Rows from block 4 of a small image embedding model, named by matrix and row number. Rows with one number belong to one channel. Each number is 128 + 32 x the weight over its row's rms, rounded and kept within 0 to 255. All counts start at 0.
After each channel's rows are labels from the 100 images, of 14976, where the channel reaches its highest value: "top examples" is what is common among them. Only what is clearly more common there than usual is listed. The data: retinal OCT scans (Kermany 2017). In brackets: how many of the 100.
# convs0: first 3x3 conv (model.blocks.4.convs.0.weight, 128x128x3x3, each kernel summed), inputs 0-127
# convs1: second 3x3 conv (model.blocks.4.convs.1.weight, 128x128x3x3, transposed, each kernel summed), outputs 0-127

convs0.63 [ 81  66  97 117 178  89  79 121 130 134 120 123 120 128 124 121 116 100  61  80 123 110 128  78 121  88 116 117 121 106 110 118 104 128 109 148 128  94 105 128 116  76 107 128 128 128 128 140 135 112 128 123 128 117  60  79 160 152  79 128 148  63 125  52 135 146 102  96 144 131 128 128 146 135 128  68 176  68 128 128  65  48 194 128 129  94 118 124 128 143 104  68 151  56  88 193  90 149 128 120 107 128  77 128 128 128  88 106  68 170 133 147 156  95 147 167 120 209 106 177 179 128 110 135 128 128  96 159]
convs1.63 [128  52 170 128 128 128 148 145 201 116 128 107 168 128 189 128 128 128 128 168 142 125 128 102 180  83 128 100 151 159 110  28  81 128  28 107 100 122 128 107  88  98  93 128 146 121 144 136 141 128 173 128 136 139 106 128  95 110 128 128 115 161 128 128   0 145 184 141 118 172 128 137 121 109 128 121 123 128 122 142 154 171 134 156 102 128 100 158  77 147 123 114  63 150 136 103 133 109 122 128 114 112 136 140 128 140 142 139 100 128 151 166 128 174 140  87 152 118 143 106  87 128  88 200 146 128 118 128]
top examples: finding: normal (79)

convs0.11 [175 156 157 139 149 128 166 128 128  85 106 115 111 128 137 128 102 156 170 211 128 163 128 161 147 143 128 128  91 128 143 174 128 133 102  55 121 165 132  89 121 163  95  88  97 140 118 133 128  99 105 101 121 138 128 128  36 127 190 148 109 152 144 166 118 115 145 128 114 138 139 128 109 154 128 164  38 157 129 128 128 189  50 128 124 128 152 156 140 135 137 152 114 167 143  57 150  64 101 139 158 105 149 139 111 113 159 150 152  52  85 112  87 138  99  77 139  76 170  26 111 128 151 145 128 128 142  70]
convs1.11 [ 77 119  66  90  85 128 128 128 122 134 128 139 128 128 140 104 128 100  69 156 121 100 135 122 116 128 100  86 145 128 152 128 137 128 153 145 138 128 102 136 128 120  65 110 161 103 128 111  47 173 114 110 128 157 143 148  66  79 130 175 138 149  76 118 164 111  87 103 130  97  68 118 144  82 128 177 123 108 107 128 157 162 128 104  77 128 168 128 128  93  89  94 137 160 197 110 255 156 134  63 127 118 139 101 118 129 128 202 157 138  75  83 128 128 140  82 110 121  65 128 102 128  97 124 128 119 123 198]
top examples: finding: normal (97)

convs0.39 [156 158 136 128 116 128 171 128 136 112 119 124 120 128 133 122  85 135 154 197 108 142 128 159 134 148 113 131  95 140 149 121 128 119  91  53 128 160 139 128 139 163  73 106  83 128 118  90 104  71  96 109 118 137 128 134   3 146 167 151 113 144 154 146 111 114 143 153 120 139 146 128 113 134 118 128  51 144 113 128 128 128  36 110 124 128 149 137 137 140 158 148  87 128 139  47 146  66 103 136 155 122 140 128  99 121 146 134 153  73  74 141  88 153 100  65 135  60 150   5 115 122 157 138 114 119 147  73]
convs1.39 [ 55 105  55  98 109 128 128 145 118 135 137 114 128 139 158 111 128  97  46 155 128 103 128 123 128 135 109  96 136 138 131 128 140 116 184 152 138 119 111 128 128 128 108 113 166  98 128 122  64 153  88 115 115 166 141 153 116  75 109 198 159 152  72 113 187 122  88 104 129  95  62 104 142  68 120 154 128 110 104 128 153 157 128 109  48 134 172 120 119 128  77 121 133 149 189 123 250 155 143  80 141 128 134 128  97 117 128 202 162 128  73  88 128 112 149 120 105 128  65 135  98 120  83 123 128 118 128 177]
top examples: finding: normal (98)

convs0.118 [190 159 148 128 136 108 180 128 151  69  87 108 111 105 150 128 115  84 158 194 128 188 128 144 174 123 128 132  93 139 138 136 147 128  30  45  82 177 137  75 120 169  80  86  89 128 128  99 128 128 104  60 128 111 128 192  61 147 166 144  92 143 134 140 128 128 143 162 102 157 143 128 106 173 128 180  88 134  91 128 128 158  88 128 136 128 159 169 141 148 145 152 104 175 161 117 159  88 116 128 138  87 148 128 128 128 162 154  73  95 129  83  95 165 122  75 137 108 173  78  88 135 136 142 128 128 142  74]
convs1.118 [ 92 121  86 100  74 115 120 115 119 126 141 112 128 128 124 111 128  94  63 173  94 124 136 122  89 122  44  56 158 128 137 122 112 128 112 144 128  73 113 128 115 120 126 102 150  93 128 112  94 179  95 158 128 118 113 145  36  90 117 148 134 128  73 123 156 137  99  51 102  82  73 128 121 128 128 206 101  98  88 117 166 122 121  84  81 111 122 136 128  89  85  97 163 119 158 113 219 159 130  70 131 115 128 115 136 136 128 165 127 142  46 114 128 124 130  95 125 103  73 128 118 128  74 111 136 122 121 211]
top examples: finding: normal (98)

convs0.22 [109 101  95  93 115 118 128 110 128  48  72 136 132  86 104 112 134 118 120 119 105 128 136 117 123  75 104 128 141  71  36 138 128 128  93  99  78 128 105  99  59 113  70  86  28  57 146 131 118 128 134  83 128 111  88  98 165  83 112 128 134  96  98 135 150  91 100 121 153 127 133 135 150 134 123 128 110  93  86 149  67 102  68 124 124 107 111 128 137 120 121  73 137  78 127  69 128 147 132 118 102  67  69 132 121 100  90 128 118  67 122 110 137 128 147  46  85  77  94 126 143 128 101 106 125 132  89 128]
convs1.22 [148 124 128 108 150 140 123 180 178 146  99  84 161  18 128 197 136  67 112  30 154 145 120 106 136  95 185 138 102 137  73 133 146 128 101 129 128 136 120 128 128 165  61  96  77  98 131 110 130 102  97 114 126 138  97 143 110 128  79 148  97 112 172 119 143 162 147 155 106 137  91 123 172 106 146 144 129 116 122 122  90 184 129 154  73 137 103 128 114 191 113 117 120 113 122  79 131 176  93 131  89  96 122 132 151  45  71 137  83 125 197 128  95 140 163 102 139 146 113 118 107 131  74 142 181 146 113 107]
top examples: finding: diabetic macular edema (47)

convs0.7 [128 141 146 135 138 128 128 128 128  91 120 123 111 117 112 120 104  94 168  99 105 139 128 112 108 113 116 121  97 135 128  80  87 128  93  52 114 134 128 115 128 173  86 104 119 141 128  58  94  96 114 113 128  68 116 128  21  80 162 128 115 150 156  96 204 100 147 138 128 104 139 128 128 129 119 128  32 115  81 128 128  55  40 119 125 110 120 120 137 128 128 184 150 101 115  84 116  78  66 118 118 128 128 128  98 128 140  93 139  71  79 142  92 117 102  71 120  69 110  29  94 136 157 121 128 128 107 106]
convs1.7 [ 83  84  57  91 108 128 128 138 128 138 179 120 128 153 160 162 128  65  46 132 157 107 128 128 128 128  97 128 144 128 116 128 128 128 220 128 147 128  93 128 128  95  82  83 128 121 128 128 101 162  64 131 128 168 117 141 109 110 121 173 149 138  74 128 192 128  72  94 133  95  61 128 143  66 128 169 128 112 120  90 128 130 128 103  30 122 198 116 128 128  88  97 139 103 173 115 209 143 136  85 128 101 128 121 114 109 128 168 136 123  73 100 123 111 147 121 101 128  54 128 122 128  50 117 142 128 128 155]
top examples: finding: normal (97)

convs0.123 [155 156 153 139 130 128 173 128 128  98  99 117 115 128 137 128 103 156 161 198 128 173 128 165 151 149 128 139  89 144 145 154 140 128 102  67 121 165 154  89 128 165 107  89 118 150 120 134 124  82 106 101 121 162 128 135  40 153 217 139 107 153 149 153 128 128 124 149 113 155 128 128 117 157 128 177  27 157 140 128 128 201  47 128 109 157 138 166 135 143 149 162 102 186 126 109 156  75 107 138 164 104 143 148 120 128 155 143 157  80  75  79  84 145 116 100 144  70 161  32 111 128 150 147 128 128 156  76]
convs1.123 [ 82 120  77 117  75 128 128 118 113 121 128 129 128 128 139  93 128 104  77 164 119 102 134 120 101 128  77  71 147 128 131 128 137 128 167 136 138 117 105 132 124 124  73 101 159 105 128 109  51 181 104 100 128 159 152 152  58  86 132 161 128 143  65 118 156 106  87 104 121  92  66 118 131  86 128 179 116 110 110 128 163 165 120  85  71 128 150 133 128  91  82 101 141 170 185 109 237 149 134  64 129 109 140  96 128 121 128 194 157 132  61  53 128 123 139 109 109 104  68 128 110 128  91 117 128 117 128 195]
top examples: finding: normal (96)

convs0.10 [128  90 154 163  38 164 146 154 132 166 161 131  77 179 122 156  65 112 128 128 170 128 128 165 114 169 169 138  66 104 190  82 101 128 122 119 128 125 171 170 178 104 157 142 191 169 112 169 153  83 135 180 124 150 117 128  80 164 128  96 142 147 149 149 156 157 120 145 149 119 139 128 135 141 126 161  60 128 175 144 145  92  77 134 119 171 192 128 120 112 145 118  72 108 110 162 110  86 146 128 165 154 140  80 136 152 128  93 128 145 119  96 102 134 117 109 177  62 121  99  39 128 121 109 137 126 139  60]
convs1.10 [ 67  80 115 118 100  78 143 162 128 194 122 122 103  72 142 155  90 104  74 128 152 128 128 130 111 130 153 101 121 160 112  32 112 110  86 128 129 135  49 112 169 108  57  93 128 123  79 139 175 119 128 113 106 113 128 143 121  71 122 128 104 165 123 115  96 119 128  78 115 119  50  73 105 142 148 145 128 110 126  98 138 118 103 117 128  73  69  97  36  59  52  92 114 128 136  76 191 103 128 106 128 112 133 110 132  91 147 138  93 128  97 128 128 151 163 109 128 128  94  86 102 128 141 126 128 135 142  96]
top examples: finding: diabetic macular edema (86)

convs0.106 [128  82 109 116  98 128 159 105 128  94 104 105 128 116 132 108 123 150 128 203  96 107 128 114 125 112  87  87 128 142  44  91  78 128 128  97  86 153 128 128 101  59 104 120 114 114 135 121 111  84 137 113 128 134  85 144 107 130 203 113  87 152 128  87 255 128 116 139  86 103 135 128  91 108  95 149  64  80 122 128 159 138  91 146 134 128 116 112  92 128 107  83 100 160 120  71 118 121 113  89 101 116 139 129 106  60 172 117 170  48 139 155 128 152 102 128  89  53 113 128 133 128  64 110 115 128 121  76]
convs1.106 [133  53 142 189 108 107 169 103 134 150  99 118 180 128 108 104 144  90 128 118  89 128 128 148 134 111 118 169 213 115 118  64 123 128  24 134  75 121 128 128  99  50  73 106 106 141 145 177 138  60 193 122 128 159 114 124  91 120 128 128 138 111  85 134 107 145 119 115 127 127 135 137 136  75 122 123 112 125 156 118 146 132 118 128  56 162 134 128 133 103 166  69  72 137 123 126 150 147 101 103  93  79 113 117 128 163 106 108  80 188  87 122 103 128  94  84  77 128 135  80  74 128  75 112 177 128 134 107]
top examples: finding: diabetic macular edema (66); finding: drusen (33)

convs0.53 [116 125 102 132 107 128 122  39 110 119 118 119 113 110 109  70 149 151 124 193  69  82  98 147 100 114  80  37 129 147  88  84  71 111 128 128  78 162 128 128  97 128  93 147  89 136 128 125 117 179 124 129 128 140  79 154 122 120 192 117 118 119 140  77 255 134 139 137 110 100  94 117 100  94  80 121 103 133 148 207 128 128 114 143  91 128 128 114  92 115  89 155  90 152  94 108  92 128 112  89 127 128 133 118 108  79 170  95 157 124 132 145 110 168  91 101  96 115 113 111 103  91  91 111 111  89 132 130]
convs1.53 [ 82   9 128 183  76 120 159 123 167 145 140 123 183 128 108 117 128 123 128 144 120 159 158 157 140 114 128 167 186 129  61  60 124 128  76 115 117 126 128 116 123  95  68 150 135 140 185 138 168 144 200 140 174 138  72 128 167 118 134 128 125 114 115 143  86 165 111 140 124 142 128 183 137  94 128 139 128 153 141  74 157 128 125 150   6 128 128 128 128  81 138 112  67 126 128 104 153 130 126 159 137 122 101 128 128 129 140 109  85 147  89  99 147 128  72  89  90 114 131 104  42 128 106 149 149 128 122 109]
top examples: finding: drusen (49); finding: diabetic macular edema (48)

convs0.103 [165 150 158 215 101 120 147 128 150 112 128 146  83 128 169 128 108 148 128 188 128 128 123 180 152 170 128 131  91 168 213  84 104 128  97  75 128 171 174 128 148 166  99 128 183 169 116 167 117  73 139 128 128 125  85 128 115 189 167 123 151 174 178 161 128 189 135 176 126 157 128 114 121 159 128 153 118 175 167 123  97  98 128 133 150 120 202 146 107 148 195 188  93 100 125 183  98 134 128 185 172 128 163  88 128 128 159  95 128 165 133 114 118 145 123  94 174 128 179 111 113 121 163 168 143 128 154  89]
convs1.103 [ 55  96  99  69  75  82  99 132 128 161 100 128 140  49 152 121 128 116  67 142 124 117 128  91 115 128 145 108 150 166 125  76 118 143  65 153 139 102  55 111  95  93 107  93 131  95 128 120 154 156 137 117 128 143 123 156 128  98 171 148 107 174  99  93 100 128 128  36 128 112 109 143 118 128 150 147  73  82  81  96 138 133  68 135 144  88 128  85 126  74  60  95 159 151 145 128 210 144 131 101 139 122 154  95 134 127 128 159 128 136 128 121 139 101 140  56 128  63  91  70  89 128 100 146 151 142  97 130]
top examples: finding: diabetic macular edema (99)

convs0.29 [122 113 118 126 112 128 104  95  92 120 128  90 100 128  82 101 122 139  98 141  93 108 116 142  90 125  95  74 120 161  55 128 123 124 116 128 107 136  98 128 112 113 108 140 128 136 119  92 112 140  96 146 128 195 120 119 115  71 166  88  82 127 128 103 201  78 128  97  85  80 109 128  86 111  96 128  88 129 127 128 200 205  83 127 127 128  99 115  78 121  37 152 128 226  88  68  94 108  76  78 129 128 136 142 102  77 153 116 136  79 123 187 110 137  97 115 101  76 125 108  84 119  91  81  93 120 132 128]
convs1.29 [128  20 136 177 113 128 160  99 173 197 115  88 171 128 120  91 140 109 137 144 101 128 139 172 143 127 120 178 196 152 135  52  78 128  64 201 128 114 144 128 128  89 105 115 109 147 170 142 147 111 176  99 142 128  90 107 142 131 126 128 121 119  78 152 123 150 134 123 107 158 152 164 129 126  96 134 128 150 158  91 112 116 155 119  77 139 178 128 153 109 148 100  97 138 125 185 145 156 118 128 153 109 118 128 128 208 122 103  96 240  76 129 122 116  77 133 116 153 148  85  91 128 128 146 184  99 165 128]
top examples: finding: diabetic macular edema (99)