config.toml
image_size = 96
color_jitter = 0.1
stem = "deep"
Rows from block 3 of a small image embedding model, named by matrix and row number. Rows with one number belong to one channel. Each number is 128 + 24 x the weight over its row's rms, rounded and kept within 0 to 255. All counts start at 0. Numbers have three digits each.
After each channel's rows are labels from the 100 images, of 14976, where the channel reaches its highest value: "strongest on" is what is common among them; "patch colour" is the nearest of a few named colours to the mean colour under the peak. Only what is clearly more common there than usual is listed. The data: retinal OCT scans (Kermany 2017).
# convs0: first 3x3 conv, stride 2 (model.blocks.3.convs.0.weight, 128x64x3x3, each kernel summed), inputs 0-63
# convs1: second 3x3 conv (model.blocks.3.convs.1.weight, 128x128x3x3, transposed, each kernel summed), outputs 0-63

convs0.39:121128203177128128117135150122111107109134103138119166174102154128144128121122148122128096115148137128128136107128144128149155200086122121084095163105128154131128128120161115121146128083140148
convs1.39:124132122128121060103128128098078126139109105128133106135091130143141105128128128150124097128135144135110134117125124058115128121084105128148128092128110069135050128114124128076123146116128122
strongest on: finding: drusen
patch colour: grey

convs0.126:128146128096111183108104106137110117103121102118128107128141128148115128108128192167128123140117131124188126106137082107128111172169157128124118111146141186140128123128128125101139192128131147
convs1.126:144113131134126128128101174133121125121123185080134133132131073128122122183121081135110136138136128097128097113128100128128121057128117118087128134086122128077113136131136126105207139176125120
strongest on: finding: normal
patch colour: grey

convs0.1:113133120155141128136128123112108128181095170136128151118118139122132105154073137096128098143132187124079119148122150181128190140097108114122101127109123135140128121110152128147126128134159181
convs1.1:102144083094116128119128109097116114099158103121107128091110115111138111117094118118101070126149192128128118092107074133128128114138147099128128088108082070128128169128111136128128121128137072
strongest on: finding: drusen
patch colour: grey

convs0.71:137128124101126157064081109142117128112111116128128113128142128166126128103128137158128123128103128128173083112151071126128077145168133128128095078155137167128123128128124128090103181128128138
convs1.71:148115122128134128128113195141121114121128193086128138127139080128092128197115097128119161120118120082138118110123111142108093076128119119088128137100129128064120128128133147133187133166129135
strongest on: finding: normal
patch colour: grey

convs0.93:134111176138133120128110186122128128121197134147066147152095101128124133128134128112107155112128124120138124114128140119168146098149122128091160137115132114126128128128125122105128111211128080
convs1.93:135118128145092070126160128116107163147128150159119128128137157119177139130168136137138150090100100136143147142145140060119128128128128143154142149089158118147114078098147153133113136150173164
strongest on: finding: drusen
patch colour: grey

convs0.12:159134141136108151128062128141114081109134087128084128153143156205128149121157106158113128128138128101163093128185128146155128145147128111140091128109134128160110139116138119128155141134139128
convs1.12:161115128136134120162106164123034146131083128098148109128128071128128148137130091160126135128085077128122126077146128128107106088063090094112133127094171075121128106141140128128169135141140131
strongest on: finding: diabetic macular edema
patch colour: grey

convs0.32:115134147165147134128138140114122103148137149167128158140092141128144128148098155112128103161106186128122128139128180149146194177101114128089099167128128151143128137128164128128110128114139178
convs1.32:128128108111106099062133125104114112090181095123123123128096121104143100128111122127089072140145192128107112099092120094128128124144128121139132078066091070128128172121121128108128122124128100
strongest on: finding: drusen
patch colour: grey

convs0.98:128151143182128128132128128128075128128128116128120167135128193165149131098128109128128123128128136128128128144125128142096128178131128128128084171138128183197128189128156118128152128128118139
convs1.98:109128118126100086130123128128050140158088104111195106133135108128128123125122105160144103140128136128128123085128119089106128118067115112128124103141117062128066134128132120114132135124110124
strongest on: finding: drusen
patch colour: grey

convs0.2:113137187176128134153129197121111116122181102142110130165097128128138128128131128128122113128101169112128102142124135121141157176130128128089090172103128148128128133122150095093142128124112171
convs1.2:123128128121115053107128128123077140147109124128139084137082128128141113119109128160148106112132146141134133116132128049113128110087114118141128117107129082144062128124136128082127136124130128
strongest on: finding: drusen
patch colour: grey

convs0.61:128147174128144085128129170128100133128181123170074120181097128128128144128104165128095128116120114128097128099128180128134195135125124146070128147140128128128110128125138128128127099119121116
convs1.61:128128128128104071125146128103123143144128114149128095136097141153193108097128132158144111095129128191117124128136155068128128128128116122172128121103144128201074120128128133093128143126136136
strongest on: finding: choroidal neovascularization
patch colour: grey

convs0.35:138137124128128134106095119177146128101128134128128138128213143182128140077128139179150139143142128128148120113164133155136128128128110123128119097085167128128097128155124134128141195128131106
convs1.35:148128124137143128128094187128128135128128161078128108131128094137101128197098064128128119118128109087128142067134112128128114114128128098113128133125135123083128128134148129128182136139120134
strongest on: finding: normal
patch colour: grey

convs0.81:128113102095110158161154108128143108142120112120158113117128105128115115159122171128133108164128147152166118100120122108143128162138145128155136128137127196166150115123113128138155152090107211
convs1.81:128120128123118122122129128128128102110149132128148113134121091116128117132125117108113115139167177070111083118128077127128119115136128140089087088119095128060137154142111113101188119154130115
strongest on: finding: normal
patch colour: grey

convs0.68:138124105105124153057093098153147128112104114128128115120156128143128128099128139168128128128112135128177094107153082108128065136156134114128129072163145150128117128128119128095122183131128128
convs1.68:141124141128136134128111187143123113123128194086128141134155083128090128214119094121112175109115110102128137115127122159119117089128128107093128142097128128088135128141130145136181112175137117
strongest on: finding: normal
patch colour: grey

convs0.89:114138200177128128136128226124128131141171123132062139189110136128132137128139118123113128128126148128128074118132128128138128132157140122114112164119128128128128132128133121105139124156113132
convs1.89:138121123128107062139128142132072142155067128128145122133110128123125128120143128159160128111117116128128145124142131065118128120076107128128136133122151091135065111111134134110121139128135140
strongest on: finding: drusen
patch colour: grey

convs0.57:177131125128136145123114128172128160128134133128089128128146173170131182088155076164128144128159114159147096138184128138144121130128128122152111132080167145134115130153128128128178139131126117
convs1.57:173128157146134085170086191121026143136096139105155088134128082172128109139127031156128134128099107128128136105122128128091116120075103116136134140117148094128119128154128132109154128147136112
strongest on: finding: diabetic macular edema
patch colour: grey

convs0.72:128151184133146091148138229128128159128171118140069116200110132128128155128128128128115128123110127149106119111128140128147153118145141132096128159142143128128113128128133128103143110132106114
convs1.72:128128128128109049142136128121104143149095122136128105137099133136163121095134128162150128103113118166122140128142142052122135123097099128158134128108146120166077111112128141102121142128136139
strongest on: finding: drusen
patch colour: grey

convs0.51:150153128121141149135134117128136093148118128112128131122155128166135095117117128132128117165128155138151122135130115160148128163108111102164093118106157181205145138128146149159144171105114196
convs1.51:128102078128128120128108128135124141124134105072152128111128068110128128141105076137118088136145136074128123084128089128128100121128128100108128122120121123084134173128128119128157135128111121
strongest on: finding: normal
patch colour: grey

convs0.48:134145128111141183096090119139115091112128111100128121125136132177126117110128150164128121128121128122172098119145094118128116179138128128128093120166134203167128134128140138144126195124128143
convs1.48:146099120128133128128112190128121133127128167078145128118128083118099128167120081134119133133118128064137112095128096132121103077128118105090128115119127128071109143138134143128190157159135129
strongest on: finding: normal
patch colour: grey

convs0.14:123120180225121128148128178120120120122161120135107188165113128136139128128132084128128134117128163128128078122128128128132128144142128111121085152101128144155113144124142104113164128145121152
convs1.14:128121123131110071126128134137070144168067128128168121131104125125128127128130123155164128120123125128144148119140119082128128121064118132129141116125136080131065116120139128104133142128128137
strongest on: finding: drusen
patch colour: grey

convs0.59:128167105128135128128136101153163126154128141128128159128191155161133132088102122143138149179153127128122128134158128167132128128110128128141128082062162128111134133169126143156191148128140125
convs1.59:104130122128128128096093121122119169136139106054128128128148084138128128125078054122128075129167153102156132077123120128102128126128170128138160133135133110114128155128134125118136135128128134
strongest on: finding: normal
patch colour: grey

convs0.110:128135146134128074132112138114120126128165161184120128128122128116128128120099162106103153132128128128090128103114197138128184098108087161058118135121128119117114128120138128128109105141144084
convs1.110:127123128115105110107174128103128135136149128152128106133082149128220121135126137140136111088122128218109129128134141117128128128140128114176117144128148128203125101122149139102128103122129128
strongest on: finding: choroidal neovascularization
patch colour: grey

convs0.87:128139128128148154119085128139123128122128128112128136128168156203143128095128143159132122145128133128144106135163099163128112152128109105128070122112144155175123160131136167154126208128128132
convs1.87:133113101128134121128092182133114145128128148051128101125128075124108132164106065128128111121121128067140140076128105128120122106128125104111128120117137123075127133128142138128174128142108128
strongest on: finding: normal
patch colour: grey

convs0.88:146115128123133139069124122185128134112116121122128121128153117140128154145143128162128128139134128144156078094181118124200083126148128113121161065135166136128088115134105128128123152141128115
convs1.88:167128191140141128132105179128124128119128174111128124141159084193122128201132087122115172102068088125128140133133134154118128109122112113121128136094139136123128125142136132146156122176152123
strongest on: finding: diabetic macular edema
patch colour: grey

convs0.109:128133145128128096133101152117114118133185175193126128132118126115123132126128150112110170125125123128111151122119185122135161086133125161066173128118128113105096128119125128123096112160141080
convs1.109:128119128109093108117196128103128128128128138161107113128098167128191128143139141128128113084128099204128121128134128112128128128128139128169128160093154128189128089128137133128128096125148128
strongest on: finding: choroidal neovascularization; finding: diabetic macular edema
patch colour: grey

convs0.115:138140126123128145108092113159153128120122128117128135123206156185135128097128149174155133144139133128147128122150115168135125153122109128136111107119152171148114161155128147151154208116134136
convs1.115:137128112128141120128089181128122144128128156054128118125128080128104128178100062128128107122128128072134134073136101128128127109128128100106128129122135123074134134128138140128181132144111128
strongest on: finding: normal
patch colour: grey

convs0.20:128138123122112158107085089144126128128115128128140113120193128177136128090128172161151128156128128123143128141150128141128117150128128120128121088123141177159128134132141140128128230120125154
convs1.20:128128119128128121128107146134128117125128147059128124121134077123100128168107066128121112123128128059134133098124089128123118119128128103100128122122120128057130133127136142124186117145118128
strongest on: finding: normal
patch colour: grey

convs0.84:145112144123134120118128133128109226128128096128054115160128135128128219084122128128118118107128087145103087125135128128128128136135130128113123151156133148128125128128128115114137120137118128
convs1.84:177128167150128053157128149112027128131094136128128090135113128191128123135145112145143128133103121128103133118125166105111121122075086128128142128109128089138102128157117130080129128132135164
strongest on: finding: diabetic macular edema
patch colour: grey

convs0.50:103135117129152108111111127118100124123137144140128107103119133125189139098043128128132121125134120120075119124112124095102128136140077138067114184171119149143114135124125141110132128132119163
convs1.50:060128103108117095095112131117104132141097118125141110123082115117144102134103118134156123143122165145121107113080107120122157108106116098140094117133088109152102137085107121114112141101115072
strongest on: finding: drusen
patch colour: grey

convs0.52:153128141150128158133132136123052082128128097123114140141128169179135120108128104128128099128128141112141122125120113128135128166128128109128089151110145167217128183121148121125120128133126147
convs1.52:128105085128128106126111142128046151137112118097185114128122083114128128128129089165111105128109128114125107085135109112092109109087101106113139080113116081111103137128125118116144147128115136
strongest on: finding: drusen
patch colour: grey

convs0.44:128145190128156093141099158128118185128136105128077098194124128128128188128109135128118102103128086152105119120135133128158137137128141128111143147137147128120084128128128128100178107130117128
convs1.44:169128137117116059134128128123073136142094128133131098157109128203150098122127128155117128125114121155114120128140167094113128115088091124139124128086137107153084105128126143090128128128136148
strongest on: finding: drusen
patch colour: grey

convs0.101:103137128137114102104143102128128128118097154153128147128135151128185141127101156090128134138130128128066128121122183161109177190068107135117128123155128136128122128128152143128128119088170134
convs1.101:104137115128133120115120110103115111115135095113108116125104112116167099111092110113123069162135160143125126107112105117107147123117120116150107121116103101140119185094128132094110131075123087
strongest on: finding: diabetic macular edema
patch colour: grey

convs0.27:147113140148128128123128143128121220128137095128070128155126162138128212083165128128112125109128121145128106140135128128127120159140153128121114161163141159132128128127128106108158126148104134
convs1.27:180128168133128055154119135119014124127092128128139094150111123181132109128128092139132128134119122128109129117121142103108128118067076128128121128106128087134100128158121131081133128128128141
strongest on: finding: drusen
patch colour: grey

convs0.19:137110104105138150128128062128152110155101106081151118114134108133117118128128175135132107144119167133174082113128081123157080140126100118146107086136143163132132128128131134135108151090105165
convs1.19:128127128128126135128128144128157110093153158103128139128138113118076128185108118128087131119153150062104071103133101151116112123155123097039120090120115159051149147128094111128160102144124126
strongest on: finding: normal
patch colour: grey

convs0.99:128131128128138163128087128141145116128128128123137134128191149198128128101128143162148128161144135128143128135153128171128128145116121113151100112116144174178128146137135154152140215127128147
convs1.99:131109095128134121128101158134124145128128113056128110120128076112103128163105072128128098128128128068135138080128098128128121118128128106113128129117127128074134134128144138128169138133106128
strongest on: finding: normal
patch colour: grey

convs0.43:128128149158107128134114132119074106122128072129104137144120157163139130112128119128123105115122131124128124154126128128101128190114128124128074150149124187197128176114150093102148128128113155
convs1.43:123115106128122095127118133128041137149082109113188095128144103122128123128124108171134115136126130124128127098125107093107113116054103121125128108128118050123063128133137120115133136128118125
strongest on: finding: drusen
patch colour: grey

convs0.13:128147179170139121143128204125128156135151114131070117208119150128128165128135088128115121120113133128116062115133128128136128128152144123125109171120134137128108132124128123110160126138108128
convs1.13:152128139128102072152128134128063141149071139128146112135107128128128132123139128160150135108110110128128133128154134077118128108076095126133134135116149092133070113119136139109128128128135140
strongest on: finding: drusen
patch colour: grey

convs0.113:134111174135128121128103185116128123135220128144077140153094093128123133128145128116105146122128113109128128122128143128148137104163123130091154136119132120128089128128114128128119121211128114
convs1.113:150128128137097075129168142119119144139128138158128128128156151118163137104157136146143154086098099155140128147147143078117128121128128144142145144085158128167128084102136152133114129155171154
strongest on: finding: drusen
patch colour: grey

convs0.107:128128117136128112157107101141157118170130174128128163121162128139122128128111128135128152184136103128128120121159128160124131128105088128125129096052148122116098125153111127174186146143169157
convs1.107:105100118128120128128110081108140128141193094106128128109118119128128128102077103087128086146151163128128128086133110128094109129151187118137122124128140111128140167099130127116128124111138128
strongest on: finding: normal
patch colour: grey

convs0.45:178131128128141136133075131157128159128135097121066128145140175177128188111169104152110120105144108147143094122176128136165123141139128120150113143093164133134122128148133128120161132136126125
convs1.45:174115136142134109167112171121026146128090128123154105134128085165128135128130076181134135128073087128123137111146128128117096100077098098128132138088160095128128115153121128119161128136145129
strongest on: finding: diabetic macular edema
patch colour: grey

convs0.8:130109117128128128093145093207150181123109124128111142148150144128132199121134128141128140147152115184128101135176128128153128128128148113128144089128141131128090128175103128128150128135151101
convs1.8:163128181146142098130068154117064133128117139087128119134128068196128127171115030110128137141099124128128151105125135113070130115090100132140145133143152108128128128142122122086136128138133155
strongest on: finding: diabetic macular edema
patch colour: grey

convs0.62:134132122111165134128104106128093089125088090087123119117128150189126111117118128128134074136134156128136087115143089161136116171125095092128099121117153163185128154128106149137113128121112143
convs1.62:128129060128128128128086171128128155115128125053163128122122075119128128141126090150100102128136133094124094092128113128090126108128128124098135098112129128095122126128117125128150139132110134
strongest on: finding: drusen
patch colour: grey

convs0.97:128128152188087128139123139116067116117129090127114143147117151161137128115121128128128110122116149123128116141126128128097128190133128128128070166142119174175128173112153096097157128128109155
convs1.97:121130120128118081120123128128045129147071117125179098132129114128128121123123114162129119137130134128128123090117120086112122121045105123131125113126120054124059131128128125114128132128118128
strongest on: finding: drusen
patch colour: grey

convs0.74:128120105102121152057086088143135128117095121114128112123160128141128128101128149159128128128115135128166088105142099127128076141152133100128100063151135163128128128128128128101105191128118138
convs1.74:133124128133133128127116174142128114121128186083128137132152080128088128204122090124103165110120115072135128115123114146118110098128128106088128141104128128066139128140127145135183110166133122
strongest on: finding: normal
patch colour: grey

convs0.60:102128127136137128161124122128148106186080154099128120123128117117128050164120137108128108152128145112102107128128121128112180128054103087132140157128128128124120128128128103128157114128152170
convs1.60:074128077120134194144128116128137125108205128119141118096121128100114143128102128115107113128162173111128128096092120178133112128189128128128092124088128113095156147105128128128128134128128118
strongest on: finding: drusen
patch colour: grey

convs0.6:128149127128169127157116105084120105095115080092117128126131128117128107107096140148148096189146151143147110128108088108157123171124128128158113142136143173152136135101128165154146134086085135
convs1.6:135150076130114128110073152117128120115128128076131128135128083093128128139116095103113133108167158082123070123145074136076162128136129148105108062128080121077128128118091121134142122128127130
strongest on: finding: drusen
patch colour: grey

convs0.38:131122119128128120125114106199144136122123136128128143128204132153128168103128128171135141151150128136128099123177128178149125128120090128132128089066162128128098128167110128128140152120135102
convs1.38:151129128161151128137080147124094136128118152077128122128137090181101117167107047121128143113101109105137143100125123113111121118102134121123166154128140113097128128134135119120151128132131133
strongest on: finding: normal
patch colour: grey

convs0.90:128144108099101174095110089132127110128104119111139111111172128157128128128128172152135128128123140128169133126132086114131095146141138128128128070148128162153128128128128128086123216128104158
convs1.90:128117128128116133121128141142128099119139161091128133133146097128085128165122105124102153128128128052128119122120096137128110098128139114076128122108116133048156135128111123128196121165125123
strongest on: finding: normal
patch colour: grey

convs0.29:128128154167128149128142140124088087151122128142128152141133160135131112141128136128128100153095179128128128146124133136143151190084113128128079159128134170194128151114175128112118128101137167
convs1.29:128147106120102088085137125128081125122121101117157114128103111102128095123112117149098081121144182128112093099108100084120120118101108107126128090128072065128128173128123121113123149128121103
strongest on: finding: drusen
patch colour: grey